config.yaml
arch: "ecapa_tdnn"
model: "sound classifier"
dataset: "read English sentences (LibriTTS-R)"
train_examples: 15625
gain_aug_db: 10
n_mels: 64
hop_length: 160
input: "mfcc"
spec_augment: true
win_length: 512
targets: ["voice"]
num_classes: 2
norm: "groupnorm"
activation: "relu"
weight_standardization: false
depths: [16]
kernel_size: 5
stem: "single"
widths: [256]
label_smoothing: 0.1
loss: "cross_entropy"
head_dropout: 0.1
init: "trunc_normal_002"
optimizer: "muon"
muon_scale: "match_rms_adamw"
lr: 0.007
momentum: 0.95
nesterov: true
orthogonalizer: "newton_schulz_5"
adamw_lr_other_params: 0.002
ema_decay: 0.995
steps: 5600
batch_size: 64
epochs: 22.9
lr_schedule: "constant"
warmup_steps: 110
weight_decay: 0.2
adamw_weight_decay_other_params: 0.05
Rows from block 11, named by matrix and row number. Each number is 128 + 24 x the weight over its row's rms, rounded and kept within 0 to 255. All counts start at 0. Numbers have three digits each. After the name is the row's rms in percent of the matrix's.
# c30: last pointwise conv (model.blocks.11.c3.0.weight, 256x256x1), inputs 86-171
c30.15 051:130131172147122132100114129097110139149122126125129179143061121122128128130137111094102115178142125140089126109171132081123130114115130129123130132129127130129129132135126136128126129136128128151128129126141144136130101127129127135128123073128125128129134129
c30.16 046:129136170124119139099112126109148121163126131112131179137050126109127130129125109097102121121140129113111125123148126111109127111131146129128129118128129118129148127133124121128122130129128128113128128125136096136127088178129129140128128099127124129132120127
c30.17 046:130121171175133143087102123130129133159130119132128197120099125122129130126128128095133128136133132136123131128165132097118128119132109129130129143129132119128119127133124133128130130102128128167129129125132119133125077170128128127125117087132123129131130129
c30.18 074:125125150108121136103151129100164130163130127129132171129094130143126120125124138077127123128131113097120126130158124114120129172137105129129128118129129132128161126131129126128126128127128128195128127134128123131125088208129129134124143123128125128131122129
c30.19 049:130126161119119133129090133090119134121128133126128195115056120120129135133123119109083116119148134128109128130173139059124134127138125131133133128129128129127124126133127126128120133153128128135127129127140122134126092183132127144122126125140122125130127129
c30.20 046:129133169118122135105119133112164120126138130122130172142056126094127129130127104094107127128144132108132123125144122073111129120132118129129128123128131125126128122136125128128122126127128128125128129120129136136124080145130129137128119084128123126130133128
c30.21 230:126122137097123127067149125106136122103122129126128145038110124134128124128116125047119128118116133117134125132115112057117132045121142129130128142128127128129076128128129125128127128104128128083128126126131105125128176042128127115128133028127129129129123128
c30.22 066:126092083044079119135151101112160118134129138130129175123059117161132127130156042114149147166169141140145126117184144048107135137127103130131128121128142155123091113120130120128131128189128128118129130130138138130130117149128128131132115086129128126131128129
c30.23 058:121127151094113138111091146122129132106129131127127187090054129125132131115128146075088119086137129096118116129189138117123135138141185131133126131128118108093116072117122135129121131158129129167129125127133104141131100167116127153130130122129126115133129129
c30.24 050:123128197138123128087136127121147159166116127119129161134076168115125120129127114097123107131105127175124125167160126079115131145117111130130127116131129136130131128128126152128124129102128128135128131130125113127131075191129128127128124090125125130130111128
c30.25 084:130115143132136127109131129132150122120127125126129143104069129125127128129131124080128126175137131133110126122143140140121132125133120128126129122127131127128115127133126130128128131169128128141129129129129143130125104155132129136126121106127130129130133127
c30.26 050:126136174131120143109096118083131147151136115126128197157073116110127134124116130097106136121136126135081124123172156086128129119141180127128125125128128129130139128138129124128138131154128128152128129126143157114120106177130134141121124104127128125130137128
c30.27 050:127136174112117136092147125096151126173132129132128184132068129124128124127124116078119125137135124114127123117155117087113134153136099130131129119128127125130152126131129128128123130107128128173128127127131107134126078204128128133127128116127123129131125128
c30.28 050:133113160146123135098129138109120133174123135122134183144047129136128127128123131097103122133141116135093125122177146102122115159131104121119125125133131133132110122132123128127126127101128128126125129133130112135129083172130129137121116082127124131130125129
c30.29 048:127122157114119139089140131106168132150129129131132187120073127137127123127126128085118119133137121120116124129180127097118126164141095128129128119129128130129151126130127127128125129113128128168128128129129120133126075200129128133124137112128123129131126129
c30.30 078:125126156110121134106156129098172129160130128129132169135091128145126119125125138087129126137135112099120125131156126117122129173140106129129128117129128131129161126131130123128128128137128128197128127133129125131125087210128129134122141137128125128131123129
c30.31 055:131110156043162139116099120104163136087122128121129185104061127110124132132123146084064134148133130121136125161153121058117121162130106131132132144129130130129117130124128130128128126183128128125128129129146122127133134136131130133124129118129132128132132129
c30.32 117:128131084097165136133094129094141125120127123141128133233065138150128130130128130132157113100051141143125128108207130193121126117137126128128128146128115161125216131136111107129127128079128128140128127127128185130129124111130127167128125106129123129130127128
c30.33 140:129138111177204130126144126128110133027126131130130131106084130101130131130132163131128122147149131077131129226109129091135129078142153128128128132128126159138078141134124087129129130123128129161128128123127061127128155124127126154128129123129129129128124127
c30.34 074:126155099075093139095111141116101068169135126112127110137131192000127129148094129144144126125029143209124140104117128134134133112096160128127128116128131138129156128125128052127126127140128128148128132129116142160125117127128128103130137152128134128131149128
c30.35 104:126138140075145134124150117112125089154128129143127139236065138118129126130129127137118112129056133139125127040182133191120127117130131128128127141130124133117218109130121083128130127131128128128128128125126108126129166162127124168128134130128118128127126128
c30.36 058:127130086077088137121112140121114132157124126118131139101132126127126125126126135122162135129176124172123124127146127158123131153150141128129128129128131132130167129138129000130133130163130130189129126130128165120127105164129131163132144146130138128133132128
c30.37 126:125127060170114131126072130129127132143124118106127137107154126115128129129128115133114112111096129147127127149163128080126127169097047128128128123128131147129012123128126197128127128033128128096128127128127164128129101088128125081125130127128129127129129128
c30.38 136:132109121126156124108092097157163140113130127119129132215083131098129129130129097131109121090182127130129131201173129060130129146139094128128128114127135109131132113133133105129127128167129129094129128128127123127126161219129129144129118143127132128131130128
c30.39 202:125130124015055108125153126117165111108129128126127114130048100138127127126129001134135134200141129151121129089149123053113129091095158128128128123128128125129058129116128123128128128120128128092128126131126103121128143110128128111129147079127129128128107128
c30.40 113:129128195059091125143163152135126144143138125156128131223153126142127131129131114132128172142147132095130127168147128195129128075132158128128128122128127149127077137109137124129130127156128128066128128123126108128132132139128129164131149114127127128129122128
c30.41 094:122136109110115137118117130151082138154125125118128135189062145119128129129129208131162125144079140254122129127186129078129124159135159128127128122128137157121147124127129062128128127115128128141128130130126180125127127086128133159130147125128127127131127128
c30.42 060:126129081072093135122107139127114133161124125118131137099131128131126124125125139122162135132167121167124124133145127154125132158160129127128128130129131132130189129135129000129133130160129129193129126131129161120127103167128131162129142159130138128132141128
c30.43 115:126137129132126147106151146137105109092128123141127134151127120068130130131130047141074121024166134170126130255197133111128129145128101128128127123120133181125138120125128084128127128122128128143128128133129099120127172134128129185124093067129130127130125127
c30.44 080:125127096070086133128124132125122132167126125118132132114133124135127123125124145114166137146154118173121124115138127156123132167154117129129129134129130127129181129133130001129133130159129129208129126130130166121127120174129131161129142172130138128132139128
c30.45 083:125128097060080134128123132121127133172126125118131129119131125137127122125124144113166137141153118170121123110133126165122132166145121129130129132128130126129178129134130003129133130159129129181129126130130151119127115160129131159130144156130138128132142129
c30.46 109:125127106062083134130129127117133131180127125118131125119135122138127122125124141112165138150145118171122124097132124177122132186147101129130129130129128126128157128134130018129132129152129129182129126129130146122127125165129131154129138154130137128132141129
c30.47 097:129132071020168132131126120094168107059134124140123138169053128121129128132129120125125122161239124062127128151181124100121129122125096128127126122128137165127183117123125107128125129132128128144128126127126126125127138141125128129130116108124125126128130120
c30.48 121:129147121142137132122082126134093109145122131127129130068112140153128131131125145129126128061086134174131130060181126107133129155153130127127128145129122126132048134132124181129129129161128129142128128132126104133130109147129130166130088083129134128130129128
c30.49 088:132149153084141131139122129109155126110128130143125130101116128137127130128131112134085138072187135112129128255113125092124129103160180128128128109128122145133134128121135108128127129179128128056128127128127149126129107148129131132132162092127129128128122128
c30.50 152:129133086125097130114130139134151122105132132119129134177076138083127128130122077136150152127195123145129124112105129159125127144158083128128129123130135151136029146129131207128127128171128128121128127133126089131128149129128130173128090116128131128129130128
c30.51 061:128143095067100140121063157125091141176133119122127144146124134090126127127132110138144126097187133068123125197162131119119124114149129128127128142129121149138155149127128099129139130128129129184129129126124139127133131163129130183127171067120129128130121128
c30.52 122:131130113107118130130111112150088149130129124133129138119114137069128129129132081130112122117140132119133131129161130097134135095151158128128128136129108143147138159127138108129127129140129129133129128124126073128131188175129130197127156056130134128128123128
c30.53 121:125126091108132131104136114126119111143121115134125136210028130107128130128126228134144111166102131169125127094165128109128127128124102128128128112127126127128077116131129114128129127181128128111128128128126083128132168146128127100129084149124117128129126128
c30.54 098:125140135148136119101113139117089116084124124111128125108099139110127131132129163139165138135125135090132139191131127000134127086111120128129127117131128081122141115136131121128129127186128128082128118124128064140129152107124123140129110111128129127126107128
c30.55 068:128151099119101138121083150138078132167133130122130145118118146097126132126124162137131135105200131150125129221126128062125126129153161128128127139128128142135139151125134046129132129100129129165129124126125189127130125134129131162131144117128131128130119128
c30.56 065:127134093067084133124118135118113126177124125118129132118117126128127124126126129117169136144163121177123124109139124161120132143155115129129128130128130131129179128137129000130132131167130130202129126130128161122127108173130130160131142158130138128133136128
c30.57 061:130125098157119140100126146137081144184130126125125144127164139119133128124128163140133137041086126120123124133215132121124126130169123127128129131129125138135165142144125150128138127139128128127129129130127122130126117139128130174130127107128128125129120128
c30.58 114:127130112221152132103145131165087154084130130116128133097156132093128128129130106133152130092223133147132131198117131125128129135140094128128127133127127149137162151125129122129128128141129129156129128128127135128127155147127131139126164131130126128130125128
c30.59 085:125129095070081134128120131122128131183127125117131128109127125133127123125124146114169137139149119176123124109135125165122132166153111129130129132128129128129180130133130000129132129159129129193129126130129156122127118176129131156131141157130138128132138128
c30.60 114:128141104129120128118074147124131148133127117124128135114086133105126130129127164131155137160113135130127127246163125139127129149123115128128128119129134139127171132129120128129127129145129129166129128127127126127131144144129126159127149075128127128130124128
c30.61 167:126132129083081128126098136108118119170128127131128129148143131111127130130130129129121127138074127008129126130131126166131127158123083128128128126126130132128133123130123154128128128126128128104128128121127115126127167159127123115129127118128128127128124128
c30.62 110:135134100117163130129153131139143134054130127100130133141109129115127134129128151132118141209255140134129129103141128130123128122149149128127128117128134154126075142126135128128127129099128128125128127128127103127128127081130131153131082122129123128128119128
c30.63 161:130130124082112129124098131133095132066126125125128131080065129121128129129130126131132130067144132148128127069112128130126128059139111128128128129128130141131117133125131000128125128150128128061128127128127099129128093090128129152123140038128129129129126128
c30.64 059:143148073107111189117134130132132147098139128148128121139118134090127124129125139152142128155124142088122128168158129131127127110201144128128129142129129127128152128133129138128126129191128128077128133128131135123148131115129140084120125119128125128127148128
c30.65 053:101096087125127183123141120124159168119130124120128124121107131152127097127121106099124126124130147089120128158127106146121127091156139128128128148128123125131109130127130132129126131128128128113128128130129133129128130095130116170122127049140114130128175127
c30.66 059:131137187125136044137148130109148157135129120119128115157138129135126123124126122141141132129106110121120128118127120127130132185131149131131130133128131128128200124129127124129137129141128129202128129134134144127124138198130147156122143197125127127132122129
c30.67 032:137161131073131035123160099148139134143132115110130161137136148164129146116121098147086112132184160184119126118161111124095123103095138129128131112131115104125163109132129097128130128131128129091128124121127111149107117137131144109149117125129120130128148128
c30.68 058:132135188128135044135143132109145158132128120119129112160142130139126124125125133145140130121106114130119128119131121123131131193131147130131129134129132131128192124128127126129138129133128129209128129135133152127125133197129146163122144197125127128132127129
c30.69 040:134121117111119138120126122141160090164126126125128123092132125140128107123129113113117130138127072117129129180171129154115125137045125127128130160126128130129098130122124126130128126128128128139129128128121137129122122131131141146130123163130124128131079128
c30.70 035:136132195135142021124132128127126164133127123114129125154145133122126130121125122154137123118115115149116128114141122121130128176122177130130130140130132127127201127124123127128137128137128128185128129132132159127119119190130151154123132190126125128131125130
c30.71 023:137095156131148043123153127136068132166124122085130151134147134152126166122133077129138135115130114139113123118163117130114129136076136127124127149122128124131188133129127126128127130084128128136128128126126123127116114149134171163142115164128117131129153127
c30.72 034:136153211142131031124159122116121153135127119113128115157131132122126133121126095152139135132107118180118127095127117136125130155124155129130130133124130120128207123128126120130134131120130130179129128130132131124120134186131149155136126199127123128131112128
c30.73 069:122173174125120015131154121149072175117101133131135111165120130169127164126129129091136112119133175197140124166063125000132130098171150128128127125128128121131128122122122128128130128078128128108128129126128110124144138139128116139125121112130139128128158128
c30.74 027:141150179138130016137139128138083159136123131111122156154125136129127142119128110146132118140126141152124123078143124094110125120096183128127127168128128123130195133119127128129132124122128128086128129126128119136106116130126148127129124149132118127126138129
c30.75 048:129159141065127165134119125150128000108130129128128143101129107148128136134133127149118114133120181176143123062137137105130133157130136128128129141129127128128150128121128127127137129172128128092128136133130120128133114122130126118123123072128128129128125128
c30.76 090:133113157104089102126160128119059154142132128124132163154114139138128130129125127115144128102125134143103130112117138126100120192130000130130128090133129128128161129130128126128131128036128128133128129129128029132124086152128141138128124129123129128125139128
c30.77 060:132136181129138041136143133110148155140128121118128112157145127136126125124125129146141130123106112122118128126131121124131131189130151130131129136129131130128200125128127124129138129138128128212128128134133155128125134188129146151123147192125128128132122129
c30.78 054:111126133127100150120133126141151140114127125092124118153103124155129100135125128113116127170124095144088124144152139127125117111074160129130129128128128127129112131109124132128129128130128128110128127126120159127114136143131141121128125189128135129131081128
c30.79 038:143125216120135001118135124124111095143128124108137173236138135061128189124132139154128127119132136132130130079135128102136127103157140122121126137128128125128141127125127132128127131108128128116128130127130146126114108114125146129131122136127122131129143125
c30.80 126:130129122113134032127157123120101100116129128118128109132139128060130116127127137135136128136126089097125127106112127064126128077085128129128128126128127131129078129129133127128128128071128128103128129129128132128115125078128132017128140144128124130127050130
c30.81 035:136144204134138018129154126115129161142126121116127119166140131133126131123127116151142133122115116136118128113128118126129130180125167130130130138128131126128196124127126125128135129129128128190128127133131147127118134187131150163126130200125125128131121129
c30.82 027:130116025093125225128126126134111097161138110160130114164119127098133087122134147146147134118135118093105124132207135126133119113051165130130130162129128125128148133121126135128134129169128128119128127130138141128130133090127139172125118134129125128127165126
c30.83 028:148162053083121202123123123124128085132113121139125123127137126090116115124131153154138126159129098103112116117184135107127120146104153123120124139128128125129166127127123130128124117185128128099128128126129138119129126126118149137128120093126119117127107131
c30.84 027:113148116108084085141115110128102103165106130107113159145098115144137149111128139127142137099129181114144123111171128139129126121136152128128125169128127129128148133124131133128123130188128128119128132124130158130123113146129155154121119082123109127128139129
c30.85 064:102095165152079071136121111146124170132140127135126137061162110178128150127130114134146124097122149181137129196113129132123128125118127128128129136135119131129077134128132122128131128154128128118127125131133126131126130130129126156124133052125121128128144128
c30.86 025:164139167146157017105136127159098129180139119113130164101111122151126124125136110152160145122124123151132115111179147162128122126108176127125129172119130117130160129117121107129125130070128128138128131119132136127115138116136164125164121122133123129131152127
c30.87 034:127116016109114186124104131130145102154141128135123114124152133113129095121119159132131135145129075135112127138195133100119119156095144122122126142138129124128137128149127136128135129148128128101127129135134136134140125085130135147124118127130121127127125127
c30.88 035:138134024125105084122143123139164115164126129135136103061132143068126065126130111131132132119131047048125127189179127096128126112134150128127125142127126131130110120127126133128130128149128128155128125126116132133114129117128138135136123179127129131127097127
c30.89 067:129119192184149068123129135143118131179140126115127153131153112094127145125126085154133116102129170149128128185222127144127126094187159128128127136129132123131146126103129127129129129137128128124129130128131121129165132111128136106127122216129125130125086128
c30.90 090:131135197127128082105136112127092099112111126060127095115103107155127121123121119158132131122115170117121123068067128122127128136167136128128125089126131122127139126120128126127115126138128128093128126132129127122136129161126127109112129146131119130128163128
c30.91 028:141132180135151037108161129173084160154119122106129133117217140131126135126125100167128123106140122181126126142142128153130126120127174127128130154131113128136204134123113119128137128074128128136127127130126172125113114139127154170123083150127119129128117129
c30.92 072:127128083114091150131148131049122178185130126137126104125095129142127097126123123117130125069112149014122127137057130125120134133146130125127128131128117134129205129107127081128130127129128128090128129128125091129122108155129140129128135132128123129129130128
c30.93 035:132101170156112084116136121113111167184121121110119163094141145178123124109127089155122131139124113154113128155157123181105125112150143128127127126125127130130174130139123107128130130141128128140129132128129124112128142127129156130143123114124122123128166127
c30.94 111:111091107135139135132126128128132172069146127123121147181138129083129152127127169119136127162122125115127127132099125116125127151119135128128128131129130129127138126123130126128129130099128128188129126129131121127093129149128133132128135149127122130127100128
c30.95 034:136143205130140002128152129117131163136127121114128116170140129125126132122126119150139132130110120140119127108129119120130129171127164130130129136129129126128184124127122127129138129129128129184128128132132143128118129178131150162123129192125125129132126129
c30.96 070:127129166122092133122123120188157127111130130131132166080144143143133128129130137104113126166122128144135129129138137172128126172122095127128128141127131127129160128136127132127128127163127127194127129128129119125129146181127127130138124187130127128127133128
c30.97 055:121148203099112134116074100162176122040130112146135186093133125113122125132144126109119132150127123160151123127122139058125128220118034129130130128133114113126108120160114131126139123182125126140127132124137148120127148105128126108155109139134127134127132129
c30.98 102:128122167148113121136113130184130121115129123102131154057124121141132131129131131089119150174155131114137129149120136134124128150136098128129129127124129126128153128137128121128129128152128128197128127125127123127129120175129126150130126162131133128131119127
c30.99 086:120105165113122139123128088170151093110127091118130119115136142123125123127107124106058116206147137135140131135117128105112128155077092129130130120128127107129153128073121143127111126128127127176127129132126104125127131144125123128067125166129125130127078128
c30.100 118:131130158145083125122109133114130117092127131133128180107052131108130133127134088118091129111136092183140129142069130119139131106124135128128128150125126120126182124141125138123126126152124124095126129127127131130128164142127127086133118141129128129120137127
c30.101 070:130097184151084132132152105174198112139125102127131162097161099151138130129151117123114132197128139124136130113172121162129128142130159129130129106133130134130142130104131160127138125217127127132127129131128127128129113144127125107173113136137128128126119127
c30.102 189:125126192087109132132148121124119124168131125130131152133187135138133125125125124145114123135123106163129129177121129152128131193126136127127129135128127127129151128130129126127127129102127127178127127129128104127129236144126127128132135193122126128127128128
c30.103 062:129122133099117133120102120182177128080126132130129163072114145137133132130131144102098113169124132161132128092177136106126125179120087129129129125129117131128110131137116134126129125166126126153127129128129131128128117179125128139138113186134129130126143128
c30.104 337:127133055131151130132124128106085128122128132128128122162071123138125127126129142133126136091128122132126127100115129131107124145133092128128127130127127129128098128128129126128128127106128128111128128128128122124128091126126128123127132142128123125128131128
c30.105 338:129131089180137130128089127135123129152129128130128072114141130117128130127130160093136136074123132117127127144172129082135130073119179126125128127128127130128127129131128132127128127060127127124127128128128085127128128138126127119130129101119126128125131128
c30.106 047:128131185131115111118104154190140106084131133132130226106133131135137136131143153082141146162135160137133129102152135165113126189143108129131128105129132141124135122113139133126143127196127128129128129129128092118128089194128126118130110144133129129127147123
c30.107 064:126149144156059137124097133167158126077134129149132103051074144108133130130129045107100135083108126126200127123098095094126137092122085132134131136126122120126124131157127118126127127156126126139127129124126104125124109109126126122140141115134120129128162127
c30.108 056:130142119083103132149107100173168131112129127133129211129158147080133129128134103094117111139122142101114129051147137156137129234122123129129130095127133100114114124117121127126126124151126126127126130127130144122131162149129126115137124126136132128127140127
c30.109 071:129153107160112142113082122142121140118130136130129207109180142116136131129134150105116112072115128141116129028139128133135130203122142129130128076127128134129137128135128118126134125109127127136127130129126150110128106171125130114134116195128133128125119128
c30.110 069:128125164150116127127078126143148127088130128133130182108115128134132130131145154131140143127136139145137126176090131101119126206130088128129128131126125133129133134144131110126140125207126126109128129128128124116129175119124125091139125130131126130126140127
c30.111 049:126149168163060119125104143159132118066131163136132161068104130107115131129151089088118155142117143191140130131077130154121125163124097128129130104126129137125129128207126122126133123172125126168128130128128119122130138142125125123122140179133127129128144126
c30.112 067:128147098155122121130064137180138138122128132112131229114152136138128127129129136092118116099130144102125129054168131103136130203131114126126123063128131130129137133118129117128133127090128128192128129127127147129127088176127126122135127168128124129126141126
c30.113 079:125134202106104133129141117148158125144131127134131159106159142140135127127128131118111128167123116149134130159125131153122129198125124128128129141127129129129141127131128130126128128135126127225127128128129108125129212168127126125137128181126126129127130127
c30.114 256:128122081160157123124115132105221138079130127127128071175041124133129127131130147107137129165113124055126126142138127088125127067122164129130128138127127134128099128129129127128131128209128128094127128128128187127128016164128128121122134123136131129129129127
c30.115 064:128146146172122135117104123149147133121134128124131209133178121134133131129138165097110111162120142101113129076153139128134134223129089125125126056129131142127118128127129122126135124085126126174129129128125127116127094176127127119133118162125130128126130126
c30.116 051:129163154087125130124099134191178123083132126134131155093126144101133128133124126086100123179109133153139128078139141123134127196122097127127127135124116123131137130142122112127133128178126127150127131128128132114131127151126126130135110172134129131126145128
c30.117 049:128136153159118129120084123213157130100129137127128178078143145135135137129130128085115127119119154119125131061148137156129126193123098129131130091128128133130114134120131123127132128152127128174129130128129124123128085191127126125134114178134131129126136126
c30.118 057:132148148202095131124144135171187114112132130152132164063088143136132128126136133099120131185108137172138128124108126164115122176114104129129128117124125121131134130176126100125127126169125126163128129125129055127128132199126126124143125178130125129127134125
c30.119 076:125134205107098132129136118161155126125131127130131153092145143139134128128128131107114129158121119133135129151124132145120130198123103128129129137127128128129132127134128129127128128138127127255127128128128099126128194181127126127138128194127125129127134127
c30.120 056:131131125162116095132084127182139098135127154135133193110154105123141133123160133094101113137125122156124125108128131126129130177136126128130127105122132134123069129177128111127140129130127127156125132130129179105129079141130129113135104203125131126127116131
c30.121 110:125127198094104134130152120143140126154131126132131160125207139141134126126126129134112124163122109160131129166126131161127130181125132127127129139128128128129183128132128128127127128116127127213127127129128108126129218139127127126135135187124126128127128128
c30.122 067:127142190122096133130126116191172126105132129135129152083120144138134127128129136091115133197124129120135130117123132149120128172126097129130129136127129127128144127136127130127127128163127127225127129127129098126128154154127126122138122158130127129127131127
c30.123 050:129152174224086132121118129165137128069131128130129175106067148128134133130133124097112132140123152151146130148075132124119125136119092129130128121126127120133139123177127127125125126186125125127127128125129092124129148172127125129141134128132126129128143126
c30.124 056:128136153205117132124130141166165123074131131133129179076085144135132130129133143094105125149120152094145131159096133138122128156117133129130129118125125100131168129155127117127129127157127127172128128125129065124128134233126126127140128163128127129128140126
c30.125 055:124109168141104139112095108162170106085135131102126163111121140157131136133128125072088116124133117094132130112152141133115124147118127128128127117125119138128105139093127130127125125160126126194127126128129138125129092181126125127124113182132124130125116127
c30.126 064:127152102148132135130073115107131145108131153131128133113155133148113133119149135128117134109097116102151131188082122140086121212129097128129128108126116136124030132126126124126132128156126126163127131127131149124130113106125127103125126195129124132130151127
c30.127 131:125128199092105132131148120134128127161131126131131156120174137139133126126125126133113125139122108162131129173121130153128131192126121127128129134128127127129167128131129127127127128109127127216127127129128108127129236135127127128134134192123126128127130128
c30.128 065:121117129103192156108164126169118142166128121140128160111084123119129114112121131178160112154129168196100125094116119128124128043115129127130128153129129129126137128117130128128130128128128128129128132128132147126138071139129128092123127078132115128131128127
c30.129 102:137130083109117110132047135166148125110117117141128181148212129138127126124127131117101111080134119057156129137121128123132131113136014131130123177128128127133215129129123131128119127053128128195128130130129096121144128132117131153134131079121112129130126125
c30.130 075:123134229118134112116141132144131173214070132098133161217111166095128131103121150111122115101131110131116125140116134129124132162119139128129127140127129127127139125124126126128126128100128128159128129127142120128130142142128130139129122166130143128129130128
c30.131 081:127133103140176136173150133146168142128138120144130111111153133103129128129132165039117109062124143086188130048096121165141121117164142130128129149129129131126129127123128130128131127075128128164127131130129109124133128190134128119123126092132150128130140128
c30.132 188:112132199139140104068090123197069095153113126110129150145126142030128133132130137083105087169130121115083128124086126185128129106141116130130125066128127128125114130127131128128125128043128128110128130127128126125133133041119128133132135076130141128127125128
c30.133 042:124134142129191154154154135161201149148144126145129196128124122153129136120128122131128103092122133176117125141111119126112134168174134129131128147126129129124200126129129132129127129188128128165128135127131099125132146181127134173136126113130124129131164127
c30.134 146:140129108131085117116126129121127124143131127134127142121140134121128129128127134100120129145130125123076128075126126092125127146137115130129128099128128129127143128128128133128128128097128128165128130128129109128131140158130129138129130152131119128130132128
c30.135 034:121136174148185148148153121175215123156143122151129195110105116147129131122124086149113092067125133128087125123128130145116122153172164127131129157131125117126206134132122108129125127178128128129128134128128096126138179128134129143115097108132123129128132131
c30.136 062:145140175117168180145112127163077072126163133127124127137118179124126121126122128160163109107137123156177131111155141190118134126121133130131130170136128138123145140127129144128129127091128128169128133124129074132147155153129122101127120085133128126129189128
c30.137 052:125134153121180168150160131142207155147139125139129172143131120168127127121129138133125106116120123147096129152130121163120131174179145130132130146128129126127218126130129120129128129197128129183129134130132119126133165174131131170126138145130123128131156127
c30.138 083:123126146110170164148157130128196152135135123133131162153133122162127125120127150129128112125118121124105128154133124166125133179174142130132130135128128128128206126127131120128130129196128128192128132133131131125131152182130131169125143164129123128131157128
c30.139 040:126137154133191165155169133156213149150143127146126188144105125159127134123130121130124106104129129159097131145128122138119132160185148129132129150127130127126217127129129130129126129197128129171128134128131109128136155162133129172127125122131124129131157125
c30.140 056:128136113113140144156125133108117140075140128125128153138060157151129131096131119150128108119112126135127126132121129105120124112157216123124128181128127134128068139129127128128128130238128128068128130128133132135122104105130133152126133088131140128128148127
c30.141 092:130124166121105129113153127128129135109134130147129113088161132117128139127126113096128119175123131134137128170137122086134124192141081124127130075126127129128091129126129129128127129103128128194128129131129110126131153081131130144127133068130124129128174128
c30.142 042:126143148138185165153165131147219148144143124145126179142119123171128131121129125134125103113120127168092130132134118161119130166173134129131129148125129128126210124125129138129125129195129129167129134128132112129135167162133131168131134116130122129131153126
c30.143 069:116122080125149166162106125152170118127140121126125115080114115122128115093128131101137125112132093165105127106119125155114124111087125122125129178126127127124103130122129133128126129101128128149128131126125147129130099125132131157132131101133149128127138126
c30.144 082:125122133129156137138152128147168122151130124124126135120138104162128126103126118135126116120133116128116126147126122167121128148083133128129129135129129126127141128125125118128128126126128128144128129131127110127126139132128125092127125130130125129128107127
c30.145 066:124122139120178166147148132141200158139136124135131168145132122165126126121128149133128109116123118133101128155138125163124132168172143129132130141129129130127219125127130122128130129197128128185128133132131139125133152169131131170124142153130123128131156128
c30.146 124:130137083123222134143165125000101137119134127138127135124165132164127124124129140216103114105133106105101120156127118117124120099146208130129122132128128128121136131124129129128124128104128128128128130128129148129131069162123130133126132124132128126129135117
c30.147 034:131112127146195168137141134180180159129142130148130191118103127171127130127133133148118093092135128166087130160170137155126127127176135125127128162129135137127193126123128135128128127148128128147128134129132111123139137164130133178122115081131129128129153127
c30.148 045:116112078092192202138184131162158163140133139104131150187120109078131144112127123145119109122130118114118127125108124096112131126056136128130127134131127129125131126132124141129132127089128128131129133132124103135137146108135127084122123128133103131130055130
c30.149 071:124121145115175168148151131137195157144136124134131168143135122165126125121128148134127109123122120126102128160137125165123132170176147130132130140128129130127214126128130120128129129201128128186128132132131133124132155172130131168124144157129123128131158128
c30.150 048:131137219135188125151155127165144129121152118109118166110156126185128123136135096191127108078130153201136115077134115131128128141140145127128127142128129128131184125123130125128116126184128129092128132129137091124127169116128133165133125081133152129129148131
c30.151 046:128094163139167111134127140143175176193091120128121165171117115121128119147137130140109098134135096147071129137159135144113117129167171130131133143129128126128188120129128117128127130155128128133128134120119142143123167142133150162125122146132137129129092129
c30.152 129:129129164034108130135155127151149127134131132129128117129189130117125124118110083163126118147117136199148130100100118116132132121137100118126127120129130125128107125127127122128129126131128128133128127131131085126131101191122129139132122106129113129128131127
c30.153 080:126130055119106137141111129118157115118133125122124064101148140143128125128131113212102112197122144099091128058118129053118135165143185128127128149127131122122160122139126126128126129132128128123129132125130129126135169172130126147130122151129120128129139126
c30.154 089:131130133118110123100112132231161131169126129144128144141113134128129127127129113113141104079108133126099125117122124112165131133144120129129129091121128128127186128128128116128128128158128128110128131129130125122131148081127130151132109128119139128128134127
c30.155 058:125122143123182166150149132142205157146137125136131172143133124166127127121128146139125106113124120136099128155141125156124130167171144129132130143129128128127225125127130123128129128202128128177128133132131132124134154170130132169125139140130123128131159128
c30.156 144:129131081108130118138176125135095129107134124129125129139067141131127129121127126095140123099125143160063124116107118095130133103138136121128127140127127129129096129131130125128127128088128128107128129126131157125127048136131130129133135092131117131128140127
c30.157 076:122125094136141147157090126128080134161133124132125146119123134116128123131126129114157113106138120148078127030120121124125133092142046126127125204128130132132105126120128120128127128143128128143128132128131136126128159157134129154124128118133132129129143129
c30.158 097:128131123112126130133092125162158129080132129122128099102119130103128133127127132118109115087130115115176129157102121083127130092149150138135127136128127129127133129129130128128127128255127128066128131127132103129131119152123129131132131095131137128129134128
c30.159 065:118080188096157140137127129175085095123125131105133140093128147113128138141123117113143108079134107154125124089096134161125127133158108129129132149128128136125171118108121107128128129166128128133129136135121075126161128182130142126125127103132113130131135130
c30.160 051:136144109120084159118058146121140137176119117135121094145112137153132119119122090105055129140114125128135130138146114145126122078147195127127128153109129130115155115106118143130115134159131131143130124128129171105127210089131128189123182136151133127134129127
c30.161 079:129131159090149136124108104133101150068135128126126060169147131104130123130128159129118161093112150141140137186134126125138125125131101127128127141128133105128118131132125105129129130143129129106128130140128194129127125110128136091128152107134125128121142127
c30.162 177:126127144153038138129109134105088139110114127130128136133112127135129128127127109129140116076140131183128112147142127078125125050133146128128128168128131136128083127125127128129127128161129129089129131131128070132129137101128127143130130089130131129128129129